From a checkpoint of a small image super-resolution model: activation gelu, 155796 training examples.
Rows from block 5, named by matrix and row number. Each number is 128 + 24 x the weight over its row's rms, rounded and kept within 0 to 255. All counts start at 0. Numbers have three digits each. After the name is the row's rms in percent of the matrix's.
# convs1: 3x3 conv (model.enc.2.1.convs.1.weight, 96x96x3x3), inputs 75-79, a 3x3 kernel for each
convs1.0 096:101111113103147150135128105096117109073126122090131146129132115088165119100145151177164110152165161143159172102099132110107075108106103
convs1.1 105:120096107114114109126131146119084096180136115178160136143108120158140099145110139138153166133128131106088116149116153155130124140117131
convs1.2 097:156139127154157151103126138141105125131132113183131146124119140148127149186135119112110129099079080136113107122131149092183110215163142
convs1.3 103:192094176129122187141158111098142136094153155137171159163137126141132142122100151114153139122105150105114128106122147181115172127113172
convs1.4 108:130111148103132101126129119133135140113128129123137131158117139123146101137190119134133127123174141113130124113123120117112115127128115
convs1.5 091:168113146167149131125157161148125132122148130108148110137141162183115139155157140123145140108156169127125103142113115145122150089155127
convs1.6 095:123130130164158132123123115123126129149136146134114111143114123143119156103111122118105170103100097113139114105142131145255169143181172
convs1.7 093:137137132124151131102135161136158136129191137127135142146135145120120148126119143153157175123157160161187192125145142089228127120106118
convs1.8 107:114131142158144111128156123128143141136170145126114114097143164108134148141164126105120134099071111096086129124123160157231201143191125
convs1.9 100:149168140101165115164145127125109140150130145125149150141100123112110133107127125140121120106119098107126130141129155153187149127118135
convs1.10 105:126144113121141116125145112147120114153159106183162121131139158099136132123109127115093145117092107105112155165114102207183097150151143
convs1.11 106:150126136123159127148147142102156142099179223153144147106117134103117125144131123151149134110115130131131085138169165098142221138150185
convs1.12 105:112149123118122136103150148132133151171142163166181184140140110138130145110147142141121098117122144122117095121142137149138120154111142
convs1.13 101:122092107147136127126079117133121153111111120129145136150161092157151123158122143151140142145178161135154114141136161171139144113112091
convs1.14 097:123138127125151101164137115099138110085138120115135106146176149114130116099159128113126140110131118141138127136123092093156100131143125
convs1.15 102:108114143127113112145160128118087126134148109103128138160127132141147148098128138091101131121163120143113149126100139131113131135165114
convs1.16 104:145125155134152080136157115111118128134070164115150113134100118130100108122136102139117111135134121140121120114136112128124138126114135
convs1.17 099:109110097106101080091126117122129131107126137137152107117143153098099133116126130163153118125142198121153130120131156069118119121126122
convs1.18 093:149158079138138179136168134121142093123110121134129141170136143128110122168142117148108127135137127116114138166146150126153106159100169
convs1.19 101:106121101141150108119136144117135144099132082135140134103131126130131139132156187148113149125148152123126097144137134081143105146133140
convs1.20 099:147143125132177137095092102126139118121141154110152150123148148171132142165136123147159118165156128154147148130123092107115132138125116
convs1.21 103:139159126146105084140167126160132120098132176106155123144164144166159147167131149149112125147111122140124129120131112092135151128142152
convs1.22 110:162188142126120126117083119142175159140113092138063110136118140138101131135144115120127116109109116120152157090137109124093121117099134
convs1.23 101:141129150119116120131133117140139106104101118137145123113144106107118149150147108111148123083156122110138122098137125098111087094101133
convs1.24 099:133137166180158124133100147096115071143141119105130091119111147150170142162140134123153118144127133076103114129096111119090111119137110
convs1.25 099:134131153100171141118134149152137156102100125144120155160157172138134152162129139158111131140119167171137126167137154153121076141118137
convs1.26 092:150112109149122128150127136118129119133111135133094123114118143116108102162086099116101107152105140109138128079095142139099107145103115
convs1.27 100:153128139134127143122090153089105149116096131120153121134136163128131107135138090098110121083129117116113134192136165074102134145146142
convs1.28 097:148127150154117124122146200125145158077092125084135110163110138142121123133159148130125127149170146142130105156140131130122128102156120
convs1.29 114:142145119141140151136161106131104115106110087099090121117109120107091111080121086134096129117076100100088131117119125109141138122131137
convs1.30 093:155144150162137145156148149130122096123146101119135103149132158153155188135124185127115166132109146145124105138140118124101087110085113
convs1.31 101:130119152164151109143144167101110120103118135124116136140131165110124115114183167189124136139130117175150150147152120154131091117131116
convs1.32 100:104134098123140127090140124139093128137127126118113156121116118128088108118100128127097129127142147180120157128151137111128137124136140
convs1.33 098:156164118125132145168130147112122130149212102104117075131154138105132133137127124094109110154135143126107116105142064122069127115132084
convs1.34 103:124172113130168181142162137110128107112200124113074113132146156139128144152128157114130096098130111128107137111118099098134116102156150
convs1.35 096:136133156118124122163171151137131122089138157153131137131148173108122147118121106108125106142116142122121132100133095158097139178126139
convs1.36 104:135135140116174157130142141135118106105120135134122102148145132160144153126114139130092131130089112145123104109101123127137145123083140
convs1.37 107:117154129137115122136130139113155119099096133139130115125146130145147137150134125146145118138133086135133114129183126146169150104148137
convs1.38 111:110144161142172150097125122122139109148127110124135114153124156135152121150138130137115108150128117075115125137136130154124128132160147
convs1.39 102:120145115145129127109124125102090129119101168113101135122136145139167165148182137113110098128061108090098125119129127131153141132193147
convs1.40 092:185137105141115128135140117114105097140111100122093131154158180179149153148174126127130130120133105114158168089121121102119151098128154
convs1.41 096:147111154135132153114116113139111133135155136157121135150110131115122145144135096138137081124140117105109117138124137113107099094121114
convs1.42 096:131128132099121093100127148106102094083121098142140147167172129172146135135171176110128114111134125117144131102155131151099124132176134
convs1.43 112:123151123110107128116089134125096131149143105129115125143123116124154154121118146173107115136131104089142138136094143122154117143113163
convs1.44 107:102121132092115133086136107131139145140139132125101114138156132143146116132126147164114146152134164190130151134133130138178109155109124
convs1.45 107:101181141086114124125140143149114151113124122101137122126109129146169115119119136130134131167113130144138143139104143119163104158147124
convs1.46 099:112125124092129112105112130145172127149185152139161154137142111157145115120120143118078129119115129119115097109128115154204142143143152
convs1.47 099:098150147123133141156133133134153136127206132107138137143115144158148133158135148139170149104116130116122120114116120115197125091114128
convs1.48 101:112143153101148187138174140141138142121128123107116135109156120141132088136131102109118116113112096118128124125125128156146131133158103
convs1.49 106:136156147125110129132139144125123133133155144157128104156151147137157148164128160118136127121129140139095096128135176142188146141178147
convs1.50 101:127116154108114080101128163102092103113104116131113128118141166107138131137143131121107109147132139162128111128113117135072108128123113
convs1.51 088:164113140145114097127149111145127112115136121145152120097126130144108154174141124161142134138119131162162130111102117112148095120107108
convs1.52 105:100132128092151140118149137139068153142190153149187128127144150148115159156157128128116138101113100140106112100130150126129099157199163
convs1.53 111:134179163151112107102129134113183158163148115125131145105195139148146150134169133103101119099133127107121140120144126179160117160125165
convs1.54 101:155181132162140138150161124113110098116099107096119116171150147166159180133183143138131100123114100127144123134125061151121111123144192
convs1.55 095:153128165157138149186133113111085097118107116091138148132131127160103143139158167112131105132110134125104131118118139135177143178165151
convs1.56 095:196168140137144145163127163138128103100073138112100146124143141100165090134136159115103121108113101117077130091078141085109070153118144
convs1.57 094:140126138148151149160130152141105133163078118123105105177131148172134158147152156107127120124135115113147153163162133093096124122158135
convs1.58 089:124149112156110115116142146110137168168091147133133110120156153141176160148195161099127122068116120128139129113132140138078144152102145
convs1.59 090:113133168090130156136173130121111123110077093117065147156132141145131081152168128095124154092121155102123167166114147107098113125064132
convs1.60 106:094131145110140142125126125135169106136167131146154122150145150143138120124144127163142139129142118128158143116096122143097108120113145
convs1.61 099:132148124125133090098125142115148126139142154131161148147146105140127094108116092127142102124094153136113096131115161107103171133073124
convs1.62 097:132146164130119145118167143134103138110102105129107134101174131121130140104142129124106106155108170159110083138129125137130098110130164
convs1.63 092:165111139164143097116116131124127129110138109112137116125119124134104132144121147106109124077094146155085128133131122147129138121084115
convs1.64 109:145130130111151125139131126090099114169136111131164122134121110155139132100143100096088137116085141152138153154109116123080126129137142
convs1.65 109:121077130089136132109138131134126122118125108131125120131127122135150130134117150137145142127118139132121155106100131144139120102112146
convs1.66 093:091127111133073107102102089103120129150219135144173121118133105144147147102121141143110132143135115105087129103149125094111107147145140
convs1.67 096:095121116091130131109132132100112114107143092095122110128143147116113129110120128122128133164140119119106109092106121118125099079099096
convs1.68 090:147121113116140125154119101139144140172209132150114156118127133094097145150131126101164089098101134102117139106095108115123091139144103
convs1.69 092:097123097160116120130126124148181137123179156119146171095116098110086141107134089118130114117122123133112090088159113145133143101140143
convs1.70 099:153139093130140123128124137153176160145213166137152127084134095127128097126125125116129162105072121139143128130150109130110123118122126
convs1.71 089:122094100099124153148123120128179090198211143168149151109124134115135103116100110128133098116091095112137119130156129121092104094115084
convs1.72 096:128127122115142145140146115143116120115122138094122110141116103102113136132158132123116130126104101122130107120122111078128111097071080
convs1.73 090:121103090103117089096054087076085151101071105115159147142103116099112126078113094131146125141114145113147123143117113112140152093119105
convs1.74 101:131169141115138119126133123147114123103120141118099108121121141132128101114154124158129120141121146137126116103132141133111134104131113
convs1.75 105:136113113125111158098092159134091106106117135099131133099126124167130186119157132139111100097151105158116099140128169121115115093126187
convs1.76 098:192150147120162143155149151134119111137153104123110111165120130136145147152134125132106149106082104157123153111114095173122181101111124
convs1.77 111:135146109098154133094129111100141100083110106080096090138132157138145128141153092155181165177161170157152142051063065074064125069066073
convs1.78 103:131144149117134136145172154113083153105080113132099147107117101145115142153166136116188132103117105126137138133121149104082074126133130
convs1.79 098:113117133143147141100132118147142155077105125120103140118122166092163136125119109142137149114157135154144165167120122135145135143146126
convs1.80 085:095148104106134115097111085118126113150151128139165120118136093104082094130100123116117124169153123139134139146105102123120160172155135
convs1.81 110:149100131168161140138113132129143116135104133103135141129114160163178126144151124115122128085164107136152118111159155112164102115134091
convs1.82 105:172163150149153161121138133122165123111087116109102126112143096119168157153168129127144128112106113123115125146158126134159142125123146
convs1.83 103:120126145104150160162132172127122147118124108113122070154147120129120159138170129151129143158127110134137145134128125132173107138124101
convs1.84 096:136161144136149173163165148098109113099152141136148127148137142150156132141147129103104114088086087103113099143135121091088165120134137
convs1.85 096:105142147154078126134113111102092151148133152123092133131139121097106150118142146164160198135151187134153171126117138129132146149144106
convs1.86 092:132100150104178163100083119102110109144241143122133137132178152149198150164139135145130122128147101112126159096133108162145147117148103
convs1.87 109:158153155136142109157104117137139131112151118112148153130151141112118124159142160140164143153095108099121094130145115115163114138140123
convs1.88 093:151133145102105169109128124120085117082100126141106101141175146116128144131143158139118117151118110136147108148122153147070122162093163
convs1.89 100:136138151097149151151152146110150125137122117105173117137161144170130178166162156124143128135160144149102162100149115151141113066078124
convs1.90 098:136105097140138119084121127123090109117143106110148166114113109105101099147122136104121091170093153093119129124138118108093075146143131
convs1.91 099:128130110132156133130144118150128118118114134114087120122087144124114127119131111115075119120089109145068109137154142136096115165137180
convs1.92 099:083130106105120124131165144104130138124188057113112133140130099136097111132154116142097104089118112129103120105146179137141123144114123
convs1.93 095:120127107124130122102149133105126122110161125145118109124116145129121132127113084090123110145102108140080150153124170111115200112122138
convs1.94 101:152133165096137166129125173129171130139218145107159139124181176143140141116177114105083107127126103104106130126113107168123108098124125
convs1.95 101:145091135080074100140134114126151148142170140134136136122119132124146106117112132105096108085074070130131095121115146124151099152087173