config = dict(
    blocks_per_level=2,
    block='bottleneck',
    adamw_lr_other_params=0.0022,
    max_steps=12400,
    batch_size=256,
)
Rows from block 9 of a small image super-resolution model, named by matrix and row number. Rows with one number belong to one channel. Each number is 50 + 12 x the weight over its row's rms, rounded and kept within 0 to 99. All counts start at 0.
Before each channel's rows are labels from the 100 images, of 14848, where the channel reaches its highest value: "peak at" is the part of the image that holds the peak. Only what is clearly more common there than usual is listed. The data: photos of plants, animals and fungi (iNaturalist).
# convs1: 3x3 conv (model.decb.0.1.convs.1.weight, 96x96x3x3, each kernel summed), inputs 0-95
# convs2: expand pointwise conv (model.decb.0.1.convs.2.weight, 192x96x1x1, transposed), outputs 0-95

peak at: bottom right
convs1.71:69 47 69 43 61 37 39 44 55 61 32 50 53 52 36 34 44 42 52 43 42 68 37 56 55 50 09 40 49 51 56 58 45 53 65 72 39 38 58 84 54 52 41 58 52 66 68 63 39 60 54 88 54 49 70 35 46 54 42 40 60 52 53 45 53 49 58 44 50 51 49 52 44 60 48 49 47 57 41 47 39 48 44 50 59 10 30 50 48 30 47 39 48 56 48 56
convs2.71:61 65 66 68 64 52 85 41 55 53 18 55 61 57 32 65 48 53 53 39 53 60 43 52 74 49 61 44 63 38 68 57 43 48 67 66 47 42 34 45 53 59 43 72 74 38 55 56 39 64 29 70 45 52 34 71 35 59 48 59 48 52 65 63 42 37 41 41 35 49 42 67 52 41 37 49 67 39 47 47 51 29 38 44 45 41 46 42 22 54 54 47 77 36 49 41

peak at: top left; top right
convs1.11:52 43 41 29 42 42 13 41 39 55 49 40 42 47 44 52 35 30 38 37 49 58 29 60 35 35 31 33 55 42 45 41 33 36 49 72 34 39 51 44 89 40 73 69 44 37 49 46 45 39 41 55 51 51 45 40 43 38 41 41 50 50 45 52 47 50 39 55 59 20 36 61 45 44 48 55 59 51 46 45 52 39 38 62 52 36 41 52 65 40 66 53 68 37 39 44
convs2.11:40 53 65 57 42 51 49 51 69 59 56 64 51 43 56 53 47 48 45 55 28 34 48 45 27 37 36 40 46 46 43 31 54 45 45 49 58 51 54 45 37 48 51 82 62 36 38 28 44 66 54 40 53 66 66 65 41 35 60 48 34 57 55 38 63 42 64 60 59 55 61 55 52 39 56 52 42 38 63 63 46 27 26 38 58 41 61 54 55 36 50 67 58 29 74 41

peak at: centre
convs1.89:65 51 53 35 52 46 52 50 30 65 29 47 47 67 38 29 52 57 54 42 66 41 59 40 40 63 41 53 51 66 51 61 46 47 72 70 68 59 45 58 55 41 56 56 53 53 48 49 51 49 65 43 70 40 51 66 79 63 26 40 43 66 48 55 44 19 53 34 43 74 62 67 24 31 45 58 56 70 53 54 53 52 50 64 43 65 56 43 53 70 67 44 48 54 48 43
convs2.89:53 49 59 61 36 53 43 68 50 45 58 30 55 36 55 73 58 36 70 50 52 59 74 49 64 38 46 66 59 49 45 51 46 54 38 47 47 64 76 45 70 70 22 35 41 55 45 59 40 64 48 61 35 52 42 56 45 43 53 59 28 56 65 32 57 46 45 53 69 43 47 59 60 52 44 42 54 61 51 62 31 43 46 56 67 36 33 57 46 61 57 45 43 55 37 70

peak at: bottom centre
convs1.56:19 50 54 45 70 53 67 52 50 56 53 68 46 41 49 37 41 64 65 40 28 44 66 39 55 57 52 58 62 39 52 56 46 68 45 73 59 55 41 57 79 52 48 48 40 47 42 53 40 47 48 50 52 69 54 27 43 50 49 43 57 43 44 48 63 48 36 45 60 46 67 45 35 61 37 28 55 62 19 72 45 56 57 47 52 46 57 58 54 49 16 83 56 54 38 54
convs2.56:44 34 51 70 50 68 73 53 39 58 51 77 37 58 44 33 45 28 53 58 61 26 66 60 64 51 51 60 26 49 60 49 50 55 44 32 42 49 56 33 54 52 73 57 53 58 38 59 60 34 55 32 37 31 40 59 40 42 40 40 59 50 49 55 44 50 54 45 54 56 56 60 61 70 55 25 47 47 38 66 75 56 40 36 51 59 44 45 50 61 43 33 52 51 56 55

peak at: top left; top right
convs1.65:64 64 58 40 39 44 69 52 38 57 50 75 44 48 70 54 37 59 43 40 41 55 49 57 51 49 29 54 54 56 57 48 44 68 49 71 56 58 51 62 44 34 62 50 56 57 52 42 49 65 55 39 57 44 76 43 59 36 54 31 58 38 47 88 74 64 34 38 61 41 62 42 39 82 41 39 56 59 43 39 40 52 37 53 43 45 52 44 57 56 27 67 48 59 61 27
convs2.65:58 28 46 56 73 47 57 62 54 51 63 52 68 46 58 70 32 69 55 59 64 51 63 45 47 44 50 46 63 55 58 51 61 52 26 64 33 51 46 71 47 61 71 56 45 54 27 62 47 46 39 33 42 51 51 48 42 38 48 50 44 53 32 38 40 40 57 46 51 50 54 20 49 60 83 57 66 56 52 50 50 32 58 44 60 37 53 50 37 70 40 46 53 50 31 42

peak at: bottom left; top left
convs1.55:12 49 48 43 70 57 28 52 46 61 49 42 56 58 52 59 44 22 58 37 74 43 35 42 46 49 41 49 37 46 34 45 31 58 60 42 52 54 66 60 45 56 56 52 37 42 59 47 39 45 36 59 39 36 49 59 24 62 25 45 50 43 42 28 37 60 40 55 72 40 46 39 56 63 33 46 47 57 18 55 54 40 43 64 57 30 49 48 59 52 44 56 47 29 46 45
convs2.55:50 51 46 21 66 29 52 47 61 54 38 54 38 55 63 71 57 33 65 50 36 70 44 44 81 44 48 50 53 41 39 44 42 49 60 57 47 35 60 52 49 72 36 48 35 70 54 33 49 63 62 39 29 41 62 53 37 48 50 55 42 64 55 65 41 29 69 33 40 56 41 55 80 40 40 37 55 62 52 60 52 58 61 51 41 41 66 42 25 47 67 55 50 52 52 34

peak at: centre
convs1.8:58 54 78 78 50 33 77 39 63 74 37 58 56 28 57 61 43 62 45 45 55 50 69 64 52 55 61 40 50 47 45 64 71 36 46 44 55 38 56 60 62 58 27 41 60 48 47 57 45 43 50 51 62 65 64 58 24 47 64 68 61 81 52 54 51 53 39 53 62 48 67 52 62 71 51 36 56 61 49 43 50 54 34 40 48 60 55 55 54 51 49 55 49 79 43 49
convs2.8:37 31 55 51 49 50 27 45 43 44 55 26 35 44 52 57 67 63 51 40 35 42 41 58 52 38 71 59 64 34 45 61 71 52 48 54 56 84 61 37 55 53 42 43 47 58 42 54 42 23 48 61 55 41 56 49 52 39 37 65 55 69 27 57 66 64 31 55 44 22 43 63 62 57 50 29 39 56 33 58 54 39 76 44 60 47 63 52 53 54 46 41 61 56 71 29

peak at: top right
convs1.22:23 50 29 46 65 56 45 51 54 53 53 57 53 49 47 71 47 32 43 45 59 50 07 41 52 52 34 50 49 41 45 57 59 47 31 48 16 50 48 64 61 59 48 54 54 48 46 48 34 49 46 55 52 57 48 46 61 36 29 59 30 45 44 60 32 60 49 58 51 26 35 56 39 34 52 48 56 49 49 51 60 48 48 51 53 15 29 41 34 30 59 65 58 35 35 52
convs2.22:43 57 20 67 46 55 42 58 46 70 28 51 58 72 56 55 59 58 54 64 34 37 25 33 59 60 50 65 45 50 51 63 50 60 61 42 44 65 60 50 44 50 48 42 35 38 49 63 58 40 29 56 53 50 60 60 38 29 33 53 60 36 39 57 50 48 61 65 38 51 24 26 51 31 44 29 46 53 43 43 59 51 69 43 44 39 46 67 54 47 63 48 53 64 26 56

peak at: bottom left; bottom right
convs1.39:47 48 47 44 39 47 50 51 68 56 50 51 44 38 47 46 45 60 54 34 35 61 37 47 32 42 37 40 35 43 45 74 33 56 55 90 54 48 53 63 65 34 56 75 51 43 51 66 64 36 50 91 52 44 48 49 44 42 58 39 63 38 59 39 61 56 46 37 57 57 52 52 60 54 44 47 42 52 67 57 49 50 51 65 43 16 30 49 33 27 47 39 62 62 46 47
convs2.39:19 44 56 61 52 63 50 64 45 51 31 60 44 51 67 65 33 27 81 34 61 59 53 41 39 58 64 56 51 60 52 69 58 56 53 75 47 53 52 86 44 50 56 53 75 32 48 30 54 25 41 42 56 57 43 47 61 26 55 53 34 46 61 67 61 42 41 37 61 54 59 44 43 54 65 53 60 54 71 45 39 62 32 64 63 46 63 56 60 51 32 60 45 50 46 61

peak at: bottom centre
convs1.84:46 55 42 50 57 58 33 45 52 49 45 54 54 70 35 59 41 43 37 43 40 60 65 47 64 57 33 44 49 74 48 50 62 47 52 65 22 53 60 61 23 54 53 58 51 58 50 57 61 55 62 58 51 45 49 56 22 59 32 51 52 70 55 41 42 25 50 63 45 75 61 33 35 12 50 61 59 50 65 42 41 50 56 70 69 36 43 43 56 40 62 49 70 52 47 36
convs2.84:32 65 59 22 61 59 78 57 43 46 64 36 38 49 57 36 40 66 83 54 50 59 48 51 47 66 62 38 59 34 48 52 54 67 60 56 42 63 56 26 48 46 58 38 54 39 44 47 41 40 35 76 46 54 30 55 40 52 65 44 59 42 45 42 38 70 46 37 54 43 59 51 40 59 56 53 66 77 51 56 49 58 64 41 57 67 48 61 50 60 45 54 56 58 54 56

peak at: top right
convs1.51:07 50 33 43 55 43 43 45 47 66 54 46 45 46 41 57 68 11 59 48 43 54 25 56 28 51 35 41 45 57 40 52 48 48 47 33 49 47 50 61 38 19 52 35 41 49 54 39 53 52 61 56 65 49 52 33 25 42 56 53 53 45 46 42 54 67 49 49 60 39 52 45 57 53 30 39 45 63 23 31 48 41 43 40 58 38 46 57 44 57 42 40 31 34 45 43
convs2.51:68 84 42 51 47 38 60 53 58 50 50 59 43 50 44 39 60 56 48 65 58 66 39 60 56 70 49 57 56 77 58 59 49 52 50 31 45 56 60 45 50 25 75 58 35 56 55 48 61 59 51 40 65 67 59 61 61 66 70 57 43 49 60 52 40 58 33 33 65 45 61 53 43 55 43 51 56 28 44 71 51 49 35 42 58 47 49 51 26 64 47 35 49 57 35 39

peak at: top left
convs1.66:44 45 55 43 42 44 57 39 25 42 49 42 43 45 56 39 51 49 49 25 62 48 29 55 55 90 55 65 47 57 43 43 57 55 43 37 19 66 56 67 39 62 42 36 48 50 42 56 38 51 38 30 43 27 75 44 38 53 59 40 64 32 37 50 61 42 39 58 71 43 70 42 69 57 48 60 43 42 37 57 57 58 48 58 57 44 39 40 64 58 39 47 27 46 62 49
convs2.66:42 52 48 46 35 40 69 47 43 47 79 33 42 43 33 47 44 44 53 62 56 46 56 44 43 47 27 45 49 46 51 42 56 75 48 44 42 68 57 83 69 65 79 72 38 55 52 58 71 52 57 45 34 52 52 52 55 41 54 57 55 42 56 61 51 32 54 70 51 87 55 60 45 52 43 39 55 62 58 51 48 58 64 45 43 56 43 59 44 55 76 55 59 39 32 53

peak at: bottom right
convs1.15:60 48 58 47 72 42 41 44 63 63 40 48 59 43 41 53 57 41 52 45 43 75 34 45 60 32 31 49 53 38 51 58 59 46 42 65 40 30 54 63 74 52 42 58 57 48 50 48 41 48 54 79 53 47 46 48 45 51 32 45 53 63 65 43 45 45 63 49 68 67 48 50 61 42 46 56 56 53 61 44 54 38 47 46 53 00 30 46 63 20 46 47 43 61 45 51
convs2.15:37 37 43 46 53 33 57 40 52 46 49 73 33 64 56 52 60 54 49 28 37 39 49 42 58 58 50 43 53 67 45 37 55 42 47 42 45 63 56 36 39 32 31 53 58 51 23 63 62 25 62 76 60 49 38 52 29 52 41 48 44 66 67 66 57 48 35 57 44 48 35 53 54 43 58 46 71 55 63 55 56 43 32 49 45 31 40 61 54 50 18 34 50 55 61 20

peak at: centre
convs1.17:43 57 53 45 85 59 37 46 62 65 44 43 40 56 68 50 45 62 44 30 73 50 53 43 47 51 61 54 65 51 39 54 62 49 41 73 57 73 33 51 75 59 78 49 44 57 45 42 45 56 63 49 47 56 42 55 50 60 48 45 49 49 52 45 58 37 35 58 29 37 55 70 57 73 52 51 55 54 57 59 56 48 51 43 60 62 47 67 66 60 56 18 20 62 49 70
convs2.17:37 40 72 62 45 61 39 63 64 61 53 43 33 35 62 42 63 50 44 45 55 32 66 60 60 47 32 36 49 39 45 42 35 39 62 47 32 66 37 38 50 54 49 42 19 47 33 58 52 50 65 52 30 35 63 52 43 48 70 46 49 43 60 57 27 51 60 45 47 33 62 54 36 78 59 52 57 52 74 57 38 28 55 60 61 42 42 50 30 47 39 49 57 44 56 41

peak at: bottom centre
convs1.90:23 57 21 47 74 58 38 48 34 52 58 51 56 49 59 39 49 58 53 49 46 49 62 42 41 69 57 53 54 56 58 56 50 62 64 68 54 64 55 36 69 51 56 67 51 51 69 74 44 52 34 37 59 56 36 50 06 47 56 47 31 77 44 48 51 50 53 37 53 51 53 61 39 64 49 40 50 56 33 25 63 51 56 59 50 68 45 56 49 56 42 67 55 61 38 63
convs2.90:92 58 50 64 76 49 52 44 51 55 60 84 53 39 69 49 49 64 67 43 47 26 59 51 43 45 54 47 44 42 61 50 66 53 54 63 78 67 58 45 41 67 83 44 47 59 59 68 50 52 37 70 36 46 54 52 49 67 64 56 42 64 32 43 39 65 59 29 51 56 54 39 57 49 42 31 41 53 45 55 43 59 54 43 53 52 33 65 46 50 26 33 52 65 64 49