Weights of a small image super-resolution model: 20.4 epochs.
Rows from block 7, named by matrix and row number. Each number is 50 + 12 x the weight over its row's rms, rounded and kept within 0 to 99. All counts start at 0. After the name is the row's rms in percent of the matrix's.
# convs1: 3x3 conv (model.mid.1.convs.1.weight, 128x128x3x3), inputs 120-127, a 3x3 kernel for each
convs1.32 103:62 41 49 55 60 47 56 51 66 49 59 55 34 41 47 53 64 38 54 37 68 54 40 53 55 46 33 52 48 49 68 60 56 41 35 42 67 54 51 52 70 70 38 47 47 56 57 32 48 55 52 77 63 55 46 54 54 51 41 47 50 33 55 58 38 48 60 46 43 49 55 41
convs1.33 110:58 41 53 51 38 63 61 48 42 55 53 51 56 60 57 49 50 48 36 36 52 73 41 40 78 78 57 56 52 54 49 51 52 49 55 47 50 69 43 69 47 60 39 49 57 43 36 82 48 62 51 46 55 47 45 48 44 41 21 43 40 72 69 50 53 31 44 61 41 46 49 48
convs1.34 107:61 40 48 50 48 61 39 38 55 47 54 47 52 48 54 46 54 46 55 75 37 44 70 53 74 64 31 63 30 52 54 58 46 47 70 65 59 59 56 65 54 40 41 56 43 31 37 50 36 41 30 46 53 38 49 59 56 40 51 52 55 44 40 51 53 38 64 53 39 55 60 34
convs1.35 094:44 60 62 41 55 46 60 48 58 63 54 48 49 55 63 61 48 66 61 55 71 52 85 44 61 37 58 39 71 46 69 35 44 45 54 74 75 46 66 65 40 59 64 58 22 45 24 60 62 63 40 72 55 45 51 52 62 53 46 31 49 52 66 43 52 50 49 49 57 38 41 39
convs1.36 108:68 66 45 60 44 52 64 52 55 52 35 55 43 45 43 53 45 49 47 48 53 70 41 50 55 73 30 45 48 48 61 49 43 41 47 46 57 49 54 50 61 57 60 51 60 65 32 65 54 48 37 74 58 53 52 27 36 43 45 40 47 56 57 68 46 44 57 54 61 43 39 45
convs1.37 100:48 60 57 77 49 55 44 53 50 51 53 55 42 41 61 43 48 59 30 66 60 44 35 64 64 83 50 23 66 48 80 37 25 49 50 32 48 43 62 64 80 62 58 65 87 50 42 45 43 59 80 60 49 55 57 48 32 57 60 32 40 35 34 46 56 61 54 65 50 50 52 59
convs1.38 121:50 64 48 48 55 43 43 60 46 40 52 47 63 70 46 48 48 51 27 21 23 44 76 44 42 36 48 33 39 50 64 62 64 47 68 40 48 42 46 63 70 49 55 70 60 50 51 43 60 70 52 48 43 56 59 51 57 53 61 64 50 60 49 52 45 48 55 56 63 51 62 38
convs1.39 098:54 45 63 55 74 51 50 38 48 51 59 56 47 55 54 47 51 65 50 53 85 61 58 52 83 76 63 42 48 29 53 72 76 65 70 47 44 70 49 32 46 57 62 58 67 42 50 53 70 74 56 25 53 46 61 62 49 58 43 44 50 44 41 54 62 33 49 58 50 44 39 48
convs1.40 093:51 67 47 52 56 48 66 60 55 43 56 55 46 37 49 40 40 43 31 45 64 47 37 38 54 60 26 29 43 48 39 60 33 46 63 61 71 48 40 61 45 40 32 52 58 21 48 57 53 29 53 71 49 47 61 76 71 58 48 55 72 53 55 54 47 45 51 42 41 56 59 33
convs1.41 107:48 54 69 50 59 60 65 39 39 50 46 56 43 46 49 41 44 37 41 50 66 61 54 60 37 37 45 41 43 54 57 38 34 55 69 30 53 59 45 48 45 63 36 52 32 60 75 63 38 42 49 41 54 71 63 65 56 53 47 51 64 39 58 50 49 59 39 50 56 31 58 55
convs1.42 117:35 54 61 38 53 50 49 54 35 53 39 56 54 44 37 48 41 48 24 55 39 49 55 65 51 30 35 45 62 36 34 59 55 45 67 49 79 46 65 67 46 54 35 45 47 29 34 53 44 58 58 50 47 42 46 66 50 39 47 69 59 43 57 40 59 66 46 40 67 55 44 72
convs1.43 111:51 56 45 47 36 51 47 32 60 57 42 49 49 39 50 34 57 52 54 40 41 40 68 49 57 58 56 44 55 66 48 74 49 45 42 56 45 46 60 60 53 26 32 59 38 54 58 31 41 63 62 53 64 39 62 57 51 49 56 66 40 33 49 42 50 51 52 47 44 56 40 41
convs1.44 105:51 53 51 42 47 52 40 45 49 51 35 43 44 50 62 46 62 57 57 56 22 21 32 67 32 22 59 67 50 23 60 33 60 48 30 51 35 53 39 52 51 54 40 39 39 59 35 59 48 55 45 59 65 53 48 59 48 47 71 48 66 50 32 37 45 36 40 56 42 54 35 30
convs1.45 092:50 33 56 53 65 60 45 34 39 50 55 58 54 51 45 40 46 40 52 18 40 27 47 15 31 56 44 55 53 38 50 44 43 52 42 26 69 67 64 46 62 76 66 48 42 53 39 36 60 59 22 41 31 54 48 86 41 72 69 39 63 47 37 37 50 59 44 47 64 57 49 60
convs1.46 108:53 62 51 52 52 45 50 47 50 39 52 57 51 47 54 49 57 48 28 51 63 38 71 73 40 33 37 75 60 43 46 42 67 50 45 51 27 63 35 44 63 51 42 59 41 47 42 63 62 45 37 30 32 43 56 59 48 57 43 49 37 52 38 59 54 57 56 57 48 44 47 35
convs1.47 115:44 52 35 42 47 41 55 65 59 60 55 47 38 60 45 48 64 52 55 62 41 38 66 29 33 61 42 48 43 64 75 49 52 39 57 44 53 44 60 53 39 58 38 57 35 38 60 43 53 63 52 62 66 62 51 56 56 42 54 38 49 52 69 44 59 58 48 59 53 34 55 43
convs1.48 097:54 69 66 59 49 66 50 40 54 63 45 38 48 36 57 43 34 49 54 50 64 55 41 57 47 50 31 46 30 27 39 51 50 60 59 65 44 44 45 34 44 33 34 48 60 46 74 64 48 41 36 58 53 42 59 44 46 37 46 44 28 36 40 54 39 42 47 32 46 31 47 58
convs1.49 105:46 56 40 45 64 70 48 52 43 52 46 56 65 51 61 61 48 50 64 62 49 55 67 51 44 56 47 60 46 67 68 73 61 37 58 56 37 47 53 40 56 48 61 58 57 40 56 47 45 66 72 32 56 54 44 47 30 43 61 49 63 59 58 52 44 40 50 66 47 50 59 65
convs1.50 105:46 60 44 69 65 48 55 66 49 40 42 45 52 58 53 57 39 48 70 47 41 37 55 57 44 58 40 49 39 58 56 62 41 52 52 54 46 58 59 52 49 68 43 51 49 43 41 38 47 68 45 47 61 63 45 53 41 46 65 57 32 40 56 47 51 54 41 76 56 42 44 51
convs1.51 104:70 67 67 46 37 40 57 63 62 47 45 64 49 50 48 53 59 53 43 50 47 58 45 55 59 44 47 49 59 47 46 46 46 37 49 48 72 46 40 61 60 69 32 29 45 48 38 63 49 33 41 54 41 39 51 48 45 56 50 68 46 53 36 54 47 26 52 59 63 50 31 51
convs1.52 087:42 29 51 56 28 68 53 57 56 39 55 59 40 40 39 49 40 38 36 43 52 23 46 54 38 54 42 60 63 49 56 65 41 57 41 56 32 42 53 50 48 47 42 65 57 57 58 35 40 35 53 49 70 50 39 63 54 47 36 41 56 65 49 30 64 42 38 39 52 46 63 72